python train.py --encoder_arch="regnet" --model="image captioner" --dataset="regions of photos with short descriptions (Visual Genome)" --train_examples=203450 --image_size=24 --crop_scale_min=0.5 --horizontal_flip=true --translate=0.06 --tokenizer="char" --vocab_size=61 --encoder_norm="groupnorm" --encoder_activation="leaky_relu" --encoder_weight_standardization=false --encoder_channel_attention="se" --encoder_drop_path=0.05 --encoder_depths=[4, 4, 4] --encoder_kernel_size=3 --encoder_stem="deep" --encoder_widths=[64, 128, 256] --fusion="cross_attention" --label_smoothing=0.05 --decoder_width=256 --decoder_layers=8 --decoder_norm="layernorm_no_bias" --decoder_norm_position="pre" --decoder_activation="silu" --decoder_mlp_ratio=2 --decoder_head_dim=64 --decoder_fused_qkv=true --decoder_bias="qkv" --decoder_qk_norm=false --decoder_parallel_block=false --decoder_inner_norm=false --decoder_positions="rope" --decoder_cross_attention_every=2 --decoder_tie_embeddings=false --init="torch_default" --residual_init="none" --optimizer="cautious_adamw" --learning_rate=0.0016 --beta1=0.9 --beta2=0.999 --eps=1e-08 --max_steps=9000 --batch_size=512 --epochs=22.6 --lr_schedule="wsd" --decay_fraction=0.4 --final_lr_fraction=0 --warmup_steps=450 --weight_decay=0.0
Rows from block 6 of the image encoder of a small image captioner, named by matrix and row number. Rows with one number belong to one channel. Each number is 128 + 32 x the weight over its row's rms, rounded and kept within 0 to 255. All counts start at 0. Numbers have three digits each. After the name is the row's rms in percent of the matrix's.
After each channel's rows are labels from the 100 images, of 14848, where the channel reaches its highest value: "patch colour" is the nearest of a few named colours to the mean colour under the peak. Only what is clearly more common there than usual is listed. The data: regions of photos with short descriptions (Visual Genome).
# convs1: grouped (4 groups) 3x3 conv (encoder.blocks.6.convs.1.weight, 128x32x3x3, each kernel summed), inputs within the group 0-31
# convs2: expand pointwise conv (encoder.blocks.6.convs.2.weight, 128x128x1x1, transposed), outputs 0-63

convs1.49 081:141139092151133096127079115144139065180093110108109173165089132050160144139131180113112120173132
convs2.49 108:135144140136129095053057110155080179124139213157133160127134140098123086131184185170124160128065135125113060141163080121129138145168178101225104132095176154105138134121138119162178161129074133
patch colour: black

convs1.83 139:139172098064118115120143159118134092116145111117094216100086119172175145105114168173157123122154
convs2.83 120:113147136149121095126157134079157143119126142154131173174122089119115124172162153081150123191088082160101093145088155139149166130150150107202088154159107153142150118115133121127047104163190104
patch colour: brown

convs1.51 099:183121114156129129147148148085087167156135141050153167154079120093166129114151080113080123150167
convs2.51 092:102082100110125144134044139051154165119101134160131114075158156101153076093145055124152148154124124184116097106170077142124158108132104137150049115104147108118134124111101167107146126099173113
patch colour: pink

convs1.72 103:159145103148132114142176105082103107158122120095142074123109153162136170121081187167177095136064
convs2.72 133:075066124112093112141115119077091067068118140093102160121150104075124080105145099119083120105115089147114146100086081119120089119133119108082097137068121128097136098090083107080114120093125114
patch colour: brown

convs1.10 115:122091105107078159095114149097106076074098143120203061138109148175173147139142125132142128100130
convs2.10 147:155149092119141096097151078072170110052086099110107125078118175130104130145137112060095109159100085142118158121089188061107159148132070101095094119126079171130162108080141187102097149061098143
patch colour: grey

convs1.18 075:158106078144118070119097140142087154139147147145105074160136151117179215126108129167157085142120
convs2.18 094:187110127138140140114118126156166061146124114182118153133116108149118172148095118145142138085142183216149092102188171125175120108145124079056141153138135145122066115127138058099100128147198150
patch colour: black

convs1.125 065:150169144129162158100131174174144140128126134139182132151099103141113122133122104071135062033136
convs2.125 075:164128118143117082115161156111194120153136080043131152091154154162162153146112173124098088182104133142143129089179113110103182132116090087076163180143183144155156122150171140143084112136100135
patch colour: brown

convs1.54 143:131139115134123132110089122178150098119112047129093125169078140067117138141146086148121073096187
convs2.54 108:108146101091157068137094116149099093178129168152163114122150180140098127105124142070137146031094148132123171146191089137141139044135169143097154126129130078173130131165159084138136136123184134
patch colour: grey