config.toml
vocab_size = 61
encoder_activation = "leaky_relu"
encoder_widths = [64, 128, 256]
label_smoothing = 0.05
decoder_width = 256
decoder_head_dim = 64
decoder_fused_qkv = true
decoder_bias = "qkv"
decoder_positions = "rope"
init = "torch_default"
residual_init = "none"
epochs = 22.6
lr_schedule = "wsd"
weight_decay = 0.0
Rows from block 6 of the image encoder of a small image captioner, named by matrix and row number. Rows with one number belong to one channel. Each number is 128 + 24 x the weight over its row's rms, rounded and kept within 0 to 255. All counts start at 0. Numbers have three digits each.
After each channel's rows are labels from the 100 images, of 14848, where the channel reaches its highest value: "top examples" is what is common among them. Only what is clearly more common there than usual is listed. The data: regions of photos with short descriptions (Visual Genome).
# convs1: grouped (4 groups) 3x3 conv (encoder.blocks.6.convs.1.weight, 128x32x3x3, each kernel summed), inputs within the group 0-31
# convs2: expand pointwise conv (encoder.blocks.6.convs.2.weight, 128x128x1x1, transposed), outputs 0-63

convs1.93:109140122095115142125137126130122141117111155111122129117144102211155131115142155178116147114170
convs2.93:121157105126118090122154163112092101145128125169102124101134100161088147160080112150124083158132142155117115130163126115183108133128156139181146106101116118131105141139133107151119104171122130
top examples: text has "red"

convs1.109:088097147163145132090162153098125145156159133141117151117125145119111137126166146083119162097124
convs2.109:178134149161144144107088121077162123138123140155110128145112130095059105094083131108152118141097144103151175140102112152114138107158114128123165130123138106133136134113099115158153109092114122
top examples: text has "white"

convs1.73:102127132072108111148169135116129144128137178139103131132131131107167136120106128081133130131071
convs2.73:121132133119091110161105108207127129136109103133125134179095125068117135127138158112102135067132112136114129156055120147116154112156134139115110146155145155127126105153105119128117146119109121
top examples: text has "man"

convs1.80:137131134063138144134096124113136132120109136125097090128126094079120108110115159082156096135125
convs2.80:095126145147105133112154129110146117102108087106138144168128117140184138108119153116151170164129124110126111092127100110133106119110104106138140089124159189124153149075124167130111149145120127
top examples: text has "man"

convs1.120:159128091137105113171130127122122132086101135143168104117155137150149136129174107108149110180128
convs2.120:087093117104121169110141117129124141105113103121117183149164155148158084135142113132137138139157084139114098062093163160102125124136141179130141141125112138104103141118116117131157097145157105
top examples: text has "sign"; text has "red"

convs1.17:123153109090127116141151128145144112152135120135115125173126145096169129135127156145160168152192
convs2.17:119174117114093068118084109138115132096104110094134129078146100103145112165131126124143179096153149095147129105101088141167126145139139138191142111151117112102129122134148143170140112152158115
top examples: text has "man"

convs1.114:143178093104157133091157116133142112127143107139122178102109126140110174119124128104109109118170
convs2.114:165129092153136124112149145113122120110109133153115132131138161140081146108150125156148107157131105105154146168123117150132133156145094152082152142154082151152159094108162179145145137119117176
top examples: text has "grass"; text has "green"

convs1.45:136090140126117142133120096080183155132127141142116110139111119127104137133114110112138058092116
convs2.45:152175167097121120117116106078154098129114107157136115124136156173079095096115151122131095121094120138113163099117106126158141128124153148112125117114109113140142154142178125091100113133173131
top examples: text has "elephant"

convs1.97:104146137169123114083099132115125110119130102141148120155064110109135105139105115164130123169156
convs2.97:122122107099088096139112106144117113100154163082109130078110100106072149154103108135110131146134115136123130142100144120123104126144106145165133145163143106139127117094116142116134129168101144
top examples: text has "man"

convs1.3:133142121113131116148143146154143139033135094124092129145150134132137138099123113093107128133106
convs2.3:158118146135134153124137089155131115114122128159114121131132152097133122178121140149107127107147148106147077115126149112128115144128133110177136132110110126130133135141167127192147174147096126
top examples: text has "man"

convs1.101:086170143127151154154131109155130141113168110139168137127107141139118133135144065111108111162110
convs2.101:168109118126110116139083135120153075123138138162108095132148135160130121126120088119170134167116124163101108110074128154096114130124142136112168139121104128087125105145144108141157117126102105
top examples: text has "sign"

convs1.103:106127148180111133108131078148106168141115134130126130133149129096123190120124120151141123174109
convs2.103:089128112110111088164104100112123148101129164119128126140120129134110138163099087135127124116173118128159106171104142151100089141101124153148155089105120081145127079134105128133149165172108108
top examples: text has "man"